A small image classifier, trained from scratch: 7.0 epochs.
Rows from block 7, named by matrix and row number. Each number is 128 + 32 x the weight over its row's rms, rounded and kept within 0 to 255. All counts start at 0. Numbers have three digits each. After the name is the row's rms in percent of the matrix's.
# dw: depthwise 9x9 conv (model.blocks.7.dw.weight, 320x1x9x9), a 9x9 kernel
dw.218 100:108124088105125157139162131106127135133168154153152209091147104147150113215145192094110123111168185155125157076086117137152118116167139119152116164101195147120116136093118150188116173154170059115110098112133163167158078117087079153112115150156
dw.219 100:081130102143167117138134137118080124119102085108090167103131091069112109146143155097100119077084084113107098132134192112131120131121090089080077090124119129068114084161103181116057060091104163121146080136104168085177115120144141127126108089187
dw.220 100:132141141101150128093132093098139087154138141106122134142119109137123154105119090143087141174174172173113129149118111221189168182149154091116150159209202128141064126104173138210138106146101145168120108108174145112122130105089092127155124158162
dw.221 101:115136100127158162109032080146091131114158142122092132114096103089187100133118109087116094074141139051129113118135134117170166096114157114130091099140119066123157110130109093165152078071127142112183102123115091074064085111154129160131127066126
dw.222 100:120117158118115118167152077177166174127122153162118080141150124117134125099142143114091103119155128082126160128133110136191134106126104144118116132173090094117143114156138111109110113124163162157165058066044129181138132162165080014098165161153
dw.223 102:081080112118132149165124108061074113148112141150173134080132093093151137142144175142130085107110118100101128162157111159201148144131155133136136199117070096122119156170166144151107155138119088146172154203175122150140094153168171191176147167141
dw.224 105:117133115157135128126124111120087159101123131087127146102134096141131096150121087170173117055039105136090125119113088062064110094063083147072114088128081140130095142159129118023105110113106149159111125127139176110081132172156151108127145149136
dw.225 104:087106147164183124161094096153104048154145126156116154137120120107154117162136113096098115114105099111092090135119084101175109149080131150151089076147089083102057120162164064139123170083046107107181138117109112115143147127139181159121069116125
dw.226 093:123134129147191163103121137141094127140178126166130116079083108144123062133173172140133122106129077096125175081090144126153159146151096083053092070126085115136138119116071133061136082116105124140148084110061067131143110169077135150136107096105
dw.227 097:125094157182133148109125147181183105131133120101125084180137161105155151127144063166161171135195172155193135157087114159131171127147118078075188164182189116155141147101132151155158142175113103119156128130142124111122129114162070093150094128077
dw.228 098:147106115161111085130094113153122150137153149111111135133141139087134161170157161136147138173172221145139112137136132165160148179124175156170178165186189130156174082090107107196175159186177114189113120120154169136150105107115165139145146139154
dw.229 094:112159146147125167130084142125167146125139107085123055159139133158196133144143111138151213161149135148115163154117166191163105108160112171190218152124120131110167206154147197110139162156130165094117161159111116109151147138095147136115123138108
dw.230 100:156178193134130104132080143094134140158130106138155130163144101080122152115159180117180141119163140137123144176148207227175135136144179119133215172128121103167159111117112145099122080163122106122116146119090107112112126134129079100060135142164
dw.231 106:117141067125105105129152129158109091117093126137178145134102133090106099120153099153137148100110085143140092094086085095098070116178136070114029066099100102183111087115095149122119142091071112120094086186105146105104128125076135143152125166171
dw.232 107:085076101107125121131089111133146108160154099075109121159129126108118113178138145126108093149142131189168161133155163126177211181175145144143127200190205164138154104111125130156143120082121139157108143115151121076111111078089159196159119097126
dw.233 101:088121148139161150121081059082165114091158123053074095092158136098172103088063148139075089100182155129133134149107060138200133142142131144162091104176164147146109156143088086141149160165128176143136129141135124110129155152123119166144088149099
dw.234 093:124140184146129079100147139148116138113158139105142152174109104153208134144179090190130107160194114086164098125162164177179182154128163141121150116161168205161194120151087147151111087136155127128104145170135124076099147117127146138167113165104
dw.235 107:119145116143146089090097116125123144134070139126170168172107157128123186135092143139141133138183137170097117144188202145122175140130159170122155166194184210160175122147149150195157190136101116140125123100142117141137141143106161152180090143088
dw.236 103:129088136141128150141162126091090123157191147121166142081109120108166113127089126076109107109126112120081111141152125160209113117133128122104119115164127095092098146132124146126082059048069119172109157126117059050090137127135138108080070091082
dw.237 105:099154100138108105124109127074114172144093118110154116141102137120103097097158150214150218146127121173126117194150163206202116125143095128128177183173211138141104116123149175173139135099156158152096142125126116159138129149132086130104135124151
dw.238 093:147092142152179170184164157108107105131176143142090152121050074139109166101112083110088099156210085139131076123105148149106179087101128160153142147113145162116063114115139146176118131129096142139139142178189163071134115144181144149145121141104
dw.239 102:178143118110106037099142147129164107068127083138119127131106183139137146084119140102120147115070077117108098140120084155150143126173099125066135098095140052069139103112080148128154145107091173104072091111124071126166086087162112097135115131103
dw.240 093:132143143115145104103126124137161202126162189136179134063159148169169152171121153133132094183194171168101172119151091156157138202181140121166138137080118173112078144145128158181111189162120155122130169149097165141120103098132163105132129135107
dw.241 096:100151150142117150060087097103165120188151169154182135194144107133157106133107130178151122099189137107117170180136149182182143166077191162103181140152178151139160132118154136180168116140128090139109180139169151136112097116116122123116098178143
dw.242 095:121110142077163156089098085154149113099151097113095096118110094103147122120108099117128067112141081056119151134080090129201092149146132123062063126143140058102148166118097114145116107143104140108110143178110041152135160161118166167115074146117
dw.243 098:101119112062105132098081073116121114091083129077090054126121146095094114130124139117101111156122142127139130123175155172213165170157129122163151139178130149125120134106143104126115148106091105161106053125091130094071084104078082090097096093083
dw.244 102:080095071094075128078147085151129092070124076129097133095136131144128131119137146165170106115167172126150144193142199202125153129162170142088147198187142145151112103133149137100142134117139108099132109078159111082102139156119073099100132124079
dw.245 103:104048111079129135127123084102059122147139063110076075126086095119120132131137149096149120160171113121141164173156153168199171101196128147125150118210166127151102085154178161141150142160121135132131112122110108102064122118139144164143128141086
dw.246 102:108124115138143171154107144144157139118066085102086088077108116134103116147097090070160082152194086179143135098140102181154105107132113082110106070097115137174104092162129135080075127094123104098076079063086114111115145134144093095120081130094
dw.247 102:130118108110059053143107107117159125137088132131107090184124138148086120093158117171134106077106091077096129144204148141162100055145102149134093176134088128121089159156141149160121121099130144167156190154155141105130118163158199167146157148177
dw.248 096:144152098107105151143149129125109121114097091104128122139144124100122134099137109139116126098094065131069134172224197218186127128121161169211176189167116144115116162121114123119090095133078169167151127141108157076128137124154129156157117112106
dw.249 097:120192171141161163104105078146143114166103124126119099097122102112066108078104112181110079124070069051151074166151176134160126133144118153171091100156130165127135124161091134086120097087053149116123147112098134084123115135190170107121134148132
dw.250 108:102149126116092134134076134105102112103121162109112085158103132117092105115161105163070146083093082080131063080139102169101115086161116120124083089112093103112152072082120085120041139054133128121138123123094165132121136144138171119097146106042
dw.251 095:083081069083101112120137163117179141111104125108131126096172183136171173150101177051152111098137118112140090090104086093171119139088133100131139120171180142097106076075086136161189156105105118136098149162163181126116118136078162140139145084101
dw.252 096:153126126103099115115123099159174123094087130137122089107126131127183117130157113143140098126141142172164156182146137149123184197165102106148113123199167198167144202198091153220147156117133102137129110169165149178131145105109173160117131117139
dw.253 092:117146151141173119155066108160093144118169104177136098148082131102131171166158133083151134113199177158177145154179170154181195132117126109114153193161161163135134075179150102150129143091140113108100116110124094158072147111157084132188110123126
dw.254 109:123097126096165131130130103113108147107136177085134167131084116055082087081133205152129089157154133114121115143111159149104187119155133089068172111120131087118116107068095040082114120128126135114087097169127140127109087065142082087109114090115
dw.255 097:133128147195177126118081118168091141147173161132097146093132105121161126077092144159107135187169118134105115170151092154188149051094109130141133127213093079091112146131176132155133143178127129165117093152161166169109144140130081135154170174096
dw.256 102:097164127190176159170146174147112139176187123079088139130100161128147107107084112084136126203160133102086082127121134174179164143148073119122139082132169163104123117103114094105116137140110154152107149096132206136116134156064073121167123170155
dw.257 102:158163172129160136097069101158198144179160122093092098189172148179173122160137116157191176192104180122100120128152156148193122160107074120150178100120077131155129155118124140150160124095136116147143136147110120129141075101157107094149084157113
dw.258 106:157164134138143117162126133113140152109163164159119145153120119085187201111190164122195126193204186105157109156158142174134164188165074125167148138205148155107126131126127157161124130116106129138155183130082143146115130143145093155124094092153
dw.259 103:099105123138144127158124137107071128161102129120146089155139114166117138150152107157117113136180197168145118110141154161229197100151136126151142162172166125169138086110137162224109116079150146174150188147166085127132120143181159134140171137118
dw.260 087:091131124166197138108108137100151104105162148144144083112134096101137116112107109087136053075147155051097107110133187166180096074082150133113142116123118074093077119120176124110083093057146126127140134126099082109079120132091129135076146104086
dw.261 095:140105136125100133129022115138105101138065147128147102123132109131141159123127147111140090146190126129151149196157189130212163105166135104148147136171132120107104129210111100148195142132166108107096152144179191137165095141081122141141133162143
dw.262 105:127064098137164121129059115090146148118117139118094114164089115088108135110117089117117042101128072090100067153093115100141101087120048198125058154153117134106111097143138067158144103133127108116135159179109101160147164095110160152140131162125
dw.263 095:127106117106116111118153108116125125118095068108104152077067126145052074071071100141171101109179124132118121123134185194202147136144125118176176174214168140114150096119137120197148137169111131146087115152153136119127111133119099121128151152103
dw.264 100:156141192164125062109111109162134142175170130102117172144127155106121120126134099083121070076104143132108138096120056109115132147128115114083111096129049117116076064162120074100055090115110102118107130104146082080104134127097079091101092098120
dw.265 087:147097115121100162157061087107131125148124118169139118173118099203075159071090074146128131134124070106131135131160159113152143133093107147077148138118090071133063121115120124067071069129151088070137113114071130112102109165128087109093086114128
dw.266 099:081118086134121089104116197130137062076102096114104146085088094061117123075100091148112144136124079131109152141144140093173091074114113138099119095088087088093135116147073122123050076098115094099124093065137135085104140106110097105099119123113
dw.267 111:148141088088042099160131100116154173171150119096099088155142154178147133149147115127123145148162169126189125128120173205174138104093137163171150176169135122103163105084122082136138167143100154129051094114089116145132112061120092120141088142155
dw.268 090:096182122136088099062161127134148123146079142096135140131166158139144139096085213113151114078107068144099131131153078076075059063094113122149090094116131091144161073150092098086084126080157131132102117146124068113141102119130112125130120133160
dw.269 088:121141118178139093148141155094164101116121073139106114127129140127146130167123202161080159113120132178219189131121157203136155093105158140114154115155199168146158141163073101117114152161129117098179190178125113098149129127179133127145140105087
dw.270 097:110079124149190169128178168115118087140155125083092120112096127146161131129064019067100139180116129109071098139091086107153124149099083100111082105082109120106081042134142109136091095133147113125119137171104117126114141088129110147129124130127
dw.271 090:135115073052073133115133125134105110112171156131137138104128076132150138156152101128091086145170184121127084072086131167198142180105100131096153121167158155105103149119127140176112156166071071081072118145125123069083107095093139146147168122110
dw.272 094:124114168146161106068125116073134160099132154115137091129104168145157097139074155116131148120158148144108153095131140187182190136146108134110127224181200181111121141091126116171179147138133089083149127138176158076120088100101159172112157144137
dw.273 101:153139117130075074097078087141171106157092110111155084120099118104083125176148180127163089116113096147126193126127150159185133163144111162084108106200172134102094146118137115134098134111101080118110130152135109074076133124135117159124074045071
dw.274 098:113105135121085148127162130135133148101121117194121181110155092073124105092170132147106130104130084087097122158100170131113099114095082142133054100078095101068091115135117068102031095116100078132163121062094133109106093142149122132106112158167
dw.275 105:142133146133122119102170138125098088149115076127138148162128115065151148088115116119114158097171110157173131143084071128111142150177167173132053103106090113085128100093115170176054146064129158168153061134130087090112145108130079111114085157082
dw.276 100:071089149101111131165136156128075071138128127121099162110122069129132118115134163055120104106111084104092166077114109127121112130172142103075086130149161157176120097093097107174128131105141103105052137114107143136077086065101098071129106066093
dw.277 100:076092136150168124110151137130134121132137123123141155121088092182141117127141115078121159187211148156127172127138125208218184164157178138122123110215147172099158090122121090152126152138109113074101092133152169147144093119113147135160097112122
dw.278 106:144126146132139174162133104164115133124187085161163133166121121164129096114138163162186129150123124157181134167180155105172114134126130150179119182132106133113120170183168084161166145202174080186174148107135182116148103159159136138100166183169
dw.279 104:141142146113087091128118124129193151134106063108106127153140113079094083127137100111114150129141135126104111096115150156238164137148106117132130142172158171156142131113073103138088150126096172159087065099144082091090118160152067085043117130137
dw.280 097:128085156111147143204076102135101133108106091117094060092111073046112149129108149073093144101074149074163118170107111123112104111084130194118157151134102096110127145144082079107076069106136146152110130131127112138128167175120116132107110093079
dw.281 094:143110125129134146106174118097110123156123111127126124134084134105109116141108108165089124125132167107164121122086130135162203157110111109095147131198178152136164067132083113217199174141098085094125134152198119146130099056072125168125163077132
dw.282 097:179147121161174151103092143154104157108151120161132140078119094143134094117121110130110173206178152135120187165134182195166154134175136087152146140108173180150186108183118168179117156134117118147145118135199176181112142094095137116133142161129
dw.283 098:100120135132139158143151066128125151120131096145162159107093075074134103107096133165120113073082118097150081121129134158121070118085132116148131066111088075116101130154134099062122055102158121145141132085090083162149090106068128082072128180174
dw.284 107:155115148152076137137154093107153183152085124170177120123134157123068110167120098105093135112111055148123114105057108134116147095142106109077103070133076149132119083059090135064077113140139122108100168101085119178116103138167149128061134153118
dw.285 093:145167122170180149151078084150121145136151125127101105160122136203186133151116176081145151160207207166106166111184130176170172102124121066094125110116144084142080140093134145131175117088141144100092147151146130116102108088157112127089141125141
dw.286 112:165147120160131138083137093147170121130187164131120123124152113119172122125064137124161082137112103149126129139112079108089092063067106158124072110108070094066095136170145086070108066139167095155103110102061132084138110131160119110108073100146
dw.287 094:111174116167146133143105129122132118121112138066167120141135103165172148152172162092115163092155137135104158160069138167166187139187201116122114089108204148165102119141110152169127191155137086155139100166151198114153109150123134169145188165110
dw.288 100:123105109171133109152110072099105095154120080113090092107157120116069065126154129090104117057131111115117154133172100081130085160099132145099169132104099111121125098073124075045092124107113098100103101104101069155132094129077080063123099152119
dw.289 099:157134108157102130140160066111134141095066117094162113151135120119121142129174092139154157157159169106164190141124179163178183108179126140168139109188173127154131115165141151206141144155111106086121202194183155121127156106175160138140114142135
dw.290 101:084095141129151054107109088102147137084062123135114108117137107076122095095165098128125164101125088068153107135127109125071071076146126090145046077130137092134129153128108109155044119162153117144081118137128122179121103130121112139149120179191
dw.291 103:063145088139164155153113108115137107154170115123161100096147152173099152155165122108074191144122182142154163139179110155190210147136155083097136143142111136160136116120114135162129177168197148147132106151153124142122186090152132093138199136181
dw.292 099:170111099168089110168090149139092157147163123120156155101148135170130139173141123094128165123131146153174105193168154155170166188146137126179134219135139136158132132143167163121139099125130089163120198127099100137081168086213132160092118094113
dw.293 097:103102113136103130112160137089106125100129099126176147095070094163109125116157131097112119190179158186130131151122134236220152185156160134143145170198168158139091123081145119115143112128095116109113106177170161137107112118132095095111131121160
dw.294 108:087132105131102139116127101109094110089173128061205113092078125085100133161125095066165064093119170122141127106076110140109083161139141190114120104082104130164127086084139088116057110153079083109091131132095102083095118092136115145120146124100