config.yaml
model: "image classifier"
dataset: "capsule endoscopy frames (Kvasir-Capsule)"
train_examples: 42238
image_size: 96
grayscale: true
crop_scale_min: 0.7
horizontal_flip: true
rotation_deg: 5
color_jitter: 0.1
cutout: 0.25
targets: ["finding"]
num_classes: 11
arch: "convmixer"
norm: "batchnorm"
activation: "prelu"
patch_size: 4
depths: [14]
kernel_size: 9
widths: [320]
label_smoothing: 0.1
loss: "cross_entropy"
init: "torch_default"
optimizer: "nadamw"
lr: 0.0027
beta1: 0.85
beta2: 0.99
eps: 1e-08
gradient_noise: 0.1
steps: 4600
batch_size: 64
epochs: 7.0
lr_schedule: "cosine"
final_lr_fraction: 0
warmup_steps: 90
weight_decay: 0.0
Rows from block 9 of a small image classifier, named by matrix and row number. Each number is 128 + 24 x the weight over its row's rms, rounded and kept within 0 to 255. All counts start at 0. Numbers have three digits each.
After each channel's rows are labels from the 100 images, of 14976, where the channel reaches its highest value: "strongest on" is what is common among them. Only what is clearly more common there than usual is listed. The data: capsule endoscopy frames (Kvasir-Capsule). In brackets: how many of the 100, against the usual share in percent.
# pw: pointwise conv (model.blocks.9.pw.weight, 320x320x1x1), inputs 54-107

pw.281:123112135133116144078110115124118167116147111129094155155133143135119119104093111099166141133090116131138123165135091122105136161150153112124135117139104106128124
strongest on: finding: ulcer (68 vs 1.6)

pw.303:124105155157159138194158137152095159128129129139128100172102096126111108107119105130118154145132136135138087100097132136094136109105159118142138130125095089153165
strongest on: finding: angiectasia (85 vs 1.8)

pw.269:120167126116129110103114122097110111141141136103136174100150122133153107085129060117150116108127132133135139103090097137170120142123142172109176126123125115110135
strongest on: finding: ulcer (52 vs 1.6); finding: lymphangiectasia (31 vs 1.3)

pw.9:133122180112122127113110154116125128151117127098101131123154107125171086064139094110125148123142102139108129108153131154110145098124111152150139088097139128128162
strongest on: finding: ileocecal valve (58 vs 8.8)

pw.62:102141148159119125081114101114137139140118163115097128160113130102119134117091131157094116113077143136127105169148125165132154106144082103110149128144117152136129
strongest on: finding: ulcer (61 vs 1.6)

pw.89:135147190069133085121123134110137108103142160128152118175179105092128122106137098105133147090096111150114162122150135170124136101128130159092124131114135134119145
strongest on: finding: ileocecal valve (48 vs 8.8); finding: ulcer (29 vs 1.6)

pw.22:112112120136137153130098107140110162086130120199113095113062118124120118090098104118085113133134100125145141096093165147131131161110156121145120155114090143179149
strongest on: finding: blood fresh (57 vs 0.9)

pw.257:105100158132115105126164113131139120113120156138096149100098123122106178092135111081136133134123125098110097120137143149108107122127107129160145119137155156126113
strongest on: finding: ulcer (60 vs 1.6)

pw.11:097144162155120093135179112136144077119141099146140140145103134148098071124110152128148179108115133146138111174117125157194172110109122121135158100126168115140148
strongest on: finding: angiectasia (98 vs 1.8)

pw.60:131110112112129094163082119140129130122119105112162128124134108086119147133114110117162158147085093150143123108135127104173118121135095123103106126118112143138139
strongest on: finding: ulcer (60 vs 1.6); finding: reduced mucosal view (25 vs 6.2)

pw.246:159105140098152146135078103129127121175119116129112063161119101122135132108125163132086127175146121147115129118142135195111122112106134100136078119135126139142164
strongest on: finding: angiectasia (87 vs 1.8)

pw.81:113101105105108131116149155124160157151129179129113136108114118160145104125147130182124122122105108141154112126152122128083145142172124090133151133142133147107126
strongest on: finding: lymphangiectasia (65 vs 1.3)

pw.295:112145092159140167114112113189167151129121097131129177092089145075083122134122131111123145110081111155109110138110151086133131145096136188089109113137110157108097
strongest on: finding: angiectasia (49 vs 1.8)

pw.115:129133159134120134083134117096128133120139124158098155143134140126100086115088151083126155102101114142138156112134167132161124152113142141100151096160169120114119
strongest on: finding: angiectasia (99 vs 1.8)

pw.285:080135114153147159104155122105046154194125164157123115116141143106136114147096119142136146142106144144116170120137154115122135126133122105121131154159172124148112
strongest on: finding: lymphangiectasia (68 vs 1.3)

pw.94:166141114081100096094174085110167124145109135117080121091108076144142119116146137124114129081112139149142101123098092128128149142099134135125153127133112121132126
strongest on: finding: ulcer (41 vs 1.6); finding: lymphangiectasia (39 vs 1.3)

pw.53:143116129096103127110094096134162158131147140128155137146134100093119169066128108106136124148157134112135110119124162141122136145146130123123154127146134087158112
strongest on: finding: ulcer (69 vs 1.6); finding: reduced mucosal view (27 vs 6.2)

pw.101:131116126139173077150120132128171130089107110089124128120116107083121101142107097137134162102118117106157128177093121150131111097111142091117135126087160143130145
strongest on: finding: ileocecal valve (47 vs 8.8)

pw.288:203121068129108072131118118129108136129102112095146088099093154148129113116157179133166129145134094101115114129098105138105119081144154124148128094141157115187144
strongest on: finding: angiectasia (85 vs 1.8)

pw.292:126144137068097145122131124094122120122113125125126164152115148123106125124126108095147150103167155137122139177059095087103093137138158093113127102144148064099133
strongest on: finding: ulcer (70 vs 1.6)

pw.266:147148163169110123112117123166094157119129171138121099132172153105086170120160153103103126118115145142129151088150117136129172177128122147120130153153136115111115
strongest on: finding: lymphangiectasia (76 vs 1.3)

pw.64:103134184115091132134124092110130156098114109127192146181167131121123140129079112059100187092100093101136133185150112118140157158133139152150155088091149120079125
strongest on: finding: angiectasia (93 vs 1.8)

pw.40:137151143121126124136098084112121124109148121159136075122167117094162126102092128175100149114162102095118134178159144104109116144119107087146129103084156156105158
strongest on: finding: angiectasia (61 vs 1.8)

pw.0:055143150100108099084090112138081131117129116127111129140131148112111150104113122144127109116104082157097107129133115096108121104132183134126105123171181106129094
strongest on: finding: angiectasia (47 vs 1.8); finding: ileocecal valve (30 vs 8.8)

pw.103:143127132120146107123102107129128123107102154107121170154176130104132146129129107117115105099116136088088123148099098122151127098165086175140116162141129139150128
strongest on: finding: ulcer (58 vs 1.6); finding: reduced mucosal view (26 vs 6.2)

pw.102:101132083165130140128114129133138155181107090147156119156116153160103122151106134104123120159120127128097160109135121130160115124154104160159116128108089094179142
strongest on: finding: angiectasia (89 vs 1.8)

pw.298:107119128131139135176091119147107119082158167125094109164158171156124105134106184172088103162104111133138126131114115126103126141142161111153115114115154136103160
strongest on: finding: foreign body (72 vs 1.6)

pw.272:145165178089121114123112109090119146086140148121147176157152124139120177132147094115134142107119132116139129123122148137136113109159129189150144149165155147110120
strongest on: finding: ulcer (65 vs 1.6); finding: reduced mucosal view (27 vs 6.2)

pw.201:154161149160115099109137112119187126123144085129124156142165134150097149129141112100156159093144165136102111129134129129145149106066111109099105092119141081123158
strongest on: finding: ulcer (47 vs 1.6); finding: angiectasia (27 vs 1.8)

pw.231:105089096105138087131104117098110119134120129150141150145133136108133130109122065146153100102132121110138128111136111134096153113105137110105123095158128118112101
strongest on: finding: ulcer (61 vs 1.6)

pw.293:120168144113117128084153114124132131154161139154132178108174149153132111114093142131120171128130172121124139134131140162103152116131117130153109136149171153094128
strongest on: finding: ulcer (41 vs 1.6); finding: lymphangiectasia (39 vs 1.3)

pw.309:122119139143118118123116055114107115172134125084121144108083127074134139118112105115162118120119135126126140174124098145123125156132158152086092108133103093146121
strongest on: finding: lymphangiectasia (70 vs 1.3)

pw.290:137128135093124127122160128129134153099158132067134096144143136156150127127131176134134127116149153178060091084105081140172127106116118114127112106081196137163121
strongest on: finding: foreign body (34 vs 1.6); finding: ulcer (31 vs 1.6); finding: angiectasia (31 vs 1.8)

pw.224:109143143119144130089071138152146136101116108135121172123104113095131117102100110115155146106136111105155124167138092123138102136139128140156169119094142132108091
strongest on: finding: ileocecal valve (33 vs 8.8)

pw.289:197124141114150141097120108169080098131081138171132118156100138140154094133141148103106113123109105146116111194065095091140119100143135147114110114094191136121139
strongest on: finding: foreign body (37 vs 1.6); finding: angiectasia (36 vs 1.8)

pw.182:135136118108108140099115101118124137087105097145134132120147131148138110122121141115181101149121131160126122089160103132134097183135135123144103160167118129142144
strongest on: finding: ulcer (64 vs 1.6)

pw.19:130150147143162134108124104162145123126183125150137169136163107113127114086113146136160141126111130104160128144172121135156151095107102119125113129151151130144137
strongest on: finding: ileocecal valve (35 vs 8.8); finding: angiectasia (31 vs 1.8)

pw.179:145126135139146125161128159145171127160130157103141148109133102175130095111153116154102139143156151133124148175112151110137153102122132128131102093104156169094148
strongest on: finding: ileocecal valve (38 vs 8.8)

pw.194:079085150121118106132065161115142125121134142099152101162132085080113130079140100124134120079104113147140103118165133152160163157082081137094092192133169140108129
strongest on: finding: ileocecal valve (83 vs 8.8)

pw.203:142143113111113111132138127156159147066143132146137100100153088145111092110131087132182173148100158094160097132064149114142089077138104137179146098067115124143117
strongest on: finding: ulcer (50 vs 1.6); finding: angiectasia (43 vs 1.8)

pw.65:154099133124112132057104101117108128116124140105129112115125169102143123136128113108126071125152081106103144080150147139107123117169117128159098149151128123163146
strongest on: finding: angiectasia (88 vs 1.8)

pw.143:134115135146121106122120146156081109101084128118101151129135141092105138146125085145121079106140110109167118166109146131095105135165125081128120084154121128147081
strongest on: finding: pylorus (49 vs 3.4)

pw.247:149091097161102144116152095133147157094123117092100130119121121117152120155166137091151144118139114109136129143121158117146121123105106164108131072113158121106138
strongest on: finding: foreign body (42 vs 1.6)

pw.32:130159149110102122097087113076117119144111135132093164127129131156144156117135130116191167142143112120136126162130107131066132156107134107133149157142120102152095
strongest on: finding: ulcer (44 vs 1.6); finding: lymphangiectasia (39 vs 1.3)

pw.177:123109132144138121125117114145061104131118132143122070101133107146156076145118145116103140120079115142112083143122086040140121163096118107078124157120128152121102
strongest on: finding: pylorus (63 vs 3.4)

pw.270:098124115162175103115113153150133067124154097094125129151129136136113093143115087142141075115099131146140092157081175130111106113142134102113095138113118158112134
strongest on: finding: ileocecal valve (63 vs 8.8)

pw.185:110128143166134080142152097096160137120177099136118098135140119151130133101149135115105164140132133111109125127142125120158155125125137113103084115095120146134156
strongest on: finding: foreign body (51 vs 1.6)

pw.80:115131068114127118096140134127100128110159097101084081122174140131087142121127124124107073148168149069135158086116124176098138133155151066124098115103140108138145
strongest on: finding: angiectasia (87 vs 1.8)

pw.72:067117106151156154165134132120146096146120128133163094160108118108138098131101118110106150110175100145097123135114101105143137154099150167161126125088125156142156
strongest on: finding: foreign body (39 vs 1.6)

pw.138:130134109171182114098099122144137134063121143108116104133114107110100168137143130161080098129099123114147160180118148116108099115147114168127109082143133145112132
strongest on: finding: pylorus (43 vs 3.4)

pw.47:102119123138088124163102161114117130127111113114099116117083120110123129109122108148108048118111103117128131121113135126145112107127139133162153118116076085128136
strongest on: finding: angiectasia (89 vs 1.8)

pw.200:105099165135124079104166174080143123125117141090161120168181131106156141081126102089153148117111137128136135147118135100131131071124119133107129078131129109137118
strongest on: finding: ulcer (51 vs 1.6); finding: ileocecal valve (25 vs 8.8)

pw.39:112162113156109178126111132139132133127120113111146126141083110156100117102100091112088093127130121112150110095140165117116125159185118127131144143114110158114158
strongest on: finding: blood fresh (57 vs 0.9)

pw.92:149149099118123155153092121133176120140141091140135111157098116122106117117119139129091119091144150104127107093091108101108121125145110149129154100138149148109125
strongest on: finding: ileocecal valve (52 vs 8.8)

pw.248:168128151117103143165130108153154150126191148114092113132129143144113143096150106149153138131112152117099166106125151150144137128094143130108126166151142103124095
strongest on: finding: ulcer (47 vs 1.6); finding: lymphangiectasia (32 vs 1.3)

pw.85:112148140104099130111147099174089136154150151117099132108125115138125143123141126140103110148115127100092152094076120157139107106126126136148126111142127156129125
strongest on: finding: lymphangiectasia (70 vs 1.3)

pw.233:138114096139177092135121119118132100136126108155113123093117151168126093101129159133120163068153112103123111132149124137101114095151126114126115097119114163126113
strongest on: finding: ileocecal valve (53 vs 8.8)

pw.68:167133118100137126107137121118179126129080162159105195137152116159146153149145133135135101091136140142107153141125118128129133102192153125123124131177173114153136
strongest on: finding: ulcer (52 vs 1.6); finding: lymphangiectasia (26 vs 1.3)

pw.250:098124125150110197110123129145147132112089103131122124127098106138119094116108088107084081114118154142105155124106108142119117133136072114111131144123149121142102
strongest on: finding: blood fresh (59 vs 0.9)

pw.128:143127094125096147130112101134152141139161142149109147120159117127102137114129111138159175142103103092110086164095108147135130152112088145099128160127113114121094
strongest on: finding: ulcer (63 vs 1.6)

pw.8:103101081170123152143086101165138092080121096148105141118102123131141112126136128106148115136123134126166121141124137126114132146137087114117102089139159171100126
strongest on: finding: pylorus (60 vs 3.4)

pw.13:119114118141144097105117123155120119118140091104124096084104133122142086158139163155058119126145042112135090137134152140140092152159127098125135081120132131135129
strongest on: finding: pylorus (58 vs 3.4)

pw.159:123141105130083149159141143134128175130122133112142126141137120116102130115132160061129114129137143154109112133161136112171126110147098100164141105141143108105136
strongest on: finding: ulcer (66 vs 1.6)

pw.220:124113142143118113080152149111130108093143087150144122117121151107122147088104123142166122100133134153085095143089092125131110112083102144153145126133119121125131
strongest on: finding: ulcer (63 vs 1.6)

pw.127:125138112134110077145085154137121092127120139091103072109117137128135140107126117111081106105159114139104131105150127125140143109138138167118122177100105093113156
strongest on: finding: foreign body (49 vs 1.6); finding: angiectasia (29 vs 1.8)

pw.282:116105101127142111163108130149115128099099114151100128110120145113103107147150140122126112127144087117108121108128106130141135119143156108145084112120140134134166
strongest on: finding: angiectasia (90 vs 1.8)

pw.57:144153117144158137185067151189107113094140095083130137136167124138105131115134119128134103103137130147156155138152145143103102098135146066137141135130127152128147
strongest on: finding: pylorus (34 vs 3.4)

pw.207:111125090103135112151138141117144132147110138130112132168139107161150131101136106136142096122086139133126140117164155134143130122110077133174110130145115112100128
strongest on: finding: ulcer (67 vs 1.6); finding: reduced mucosal view (25 vs 6.2)

pw.105:089104107155160113127143105151138125117137089129123120121120137107121084126098141116143138094126057138127147100059168078148106145184106109142141134087142176140137
strongest on: finding: ileocecal valve (34 vs 8.8)

pw.77:171111116102097125139135101116135085086109155130109137129146128108127139146134110139093120144125144137124115116148110115154115174156118129172118164115122097161113
strongest on: finding: angiectasia (89 vs 1.8)

pw.51:108116139135138162163099116185170128128166096105125109133098144126112118085115142131159189138083142101110124134148140135146103136098064138159115110149110147124125
strongest on: finding: angiectasia (79 vs 1.8)

pw.146:147080107134090147134097158153142118140091161105111120113106114172136124109175111125157105123132102132148076096119128098105134148146112101148147137161137133117168
strongest on: finding: ulcer (56 vs 1.6); finding: lymphangiectasia (31 vs 1.3)

pw.296:081093107104128094138125174108144136124140165107137122130118082169115163095125076152115139104123162132137084086130068181110148119129151121132150116138183143112179
strongest on: finding: ulcer (57 vs 1.6)

pw.158:079115074109103129156134112120157132159111158131128142154159096159127151141141172097154099132140124142098114127122141143156135150103128116087100128144137134113133
strongest on: finding: ulcer (49 vs 1.6); finding: lymphangiectasia (28 vs 1.3)

pw.218:137147167091135126094111133129143137147121125101142132155167103089106095138131142159146129105096102116163143149088100129100122125118078137106121138103147138066139
strongest on: finding: ileocecal valve (75 vs 8.8)

pw.260:129092099141135087174120148172113093142088125138100155100129100112115122140139141110128115118092096121167082133114115117181121149121117128124069091148128161168130
strongest on: finding: pylorus (60 vs 3.4)

pw.251:141132108102153134121126106132143148118139140123084130113103095136122092127106102066181109102130135135157147150133157112157107113105140129089122141118110119082129
strongest on: finding: ulcer (65 vs 1.6); finding: reduced mucosal view (28 vs 6.2)

pw.304:197074100133144098127130133143117162137142130139135099145109100142130115164158103139094158101129105095118133148134107154135185124080105134141108111077107140162184
strongest on: finding: ileocecal valve (63 vs 8.8)

pw.271:103110134142136103103085151111111119115083107103137153176190104089136087087110121116106138132146121094108122133144121139130135121126093149138148101145129128090137
strongest on: finding: ileocecal valve (85 vs 8.8)

pw.111:111109091192154131155110136178106107107148149125099126125096117137132126108147133117135129127118126124169096143126094137147131134148139150117126113127161152118117
strongest on: finding: pylorus (63 vs 3.4)

pw.49:137164156169155137175128107148129092143158092112147090113134144131113129131122093135079123095151149128159157127136112152137105126137109133149146140131154140118125
strongest on: finding: ileocecal valve (42 vs 8.8)

pw.215:131136153077133142113143106075130138109129131098141131129111112111088117079117142116117123137112146152118128109112105103138127093127153165105176119131113114110117
strongest on: finding: ulcer (67 vs 1.6); finding: reduced mucosal view (30 vs 6.2)

pw.29:115150082113083153114133129166067131127129097136114162115125161117114152138136129130135082143102122137150155129111183098132128163155101141155106132149120144177104
strongest on: finding: lymphangiectasia (73 vs 1.3)

pw.176:151169149119111100133162140153122097175142116130125156132130116170141140127138118112128118132139160121120130144163130143124146160123133131152113147161134106104126
strongest on: finding: ulcer (46 vs 1.6); finding: lymphangiectasia (31 vs 1.3)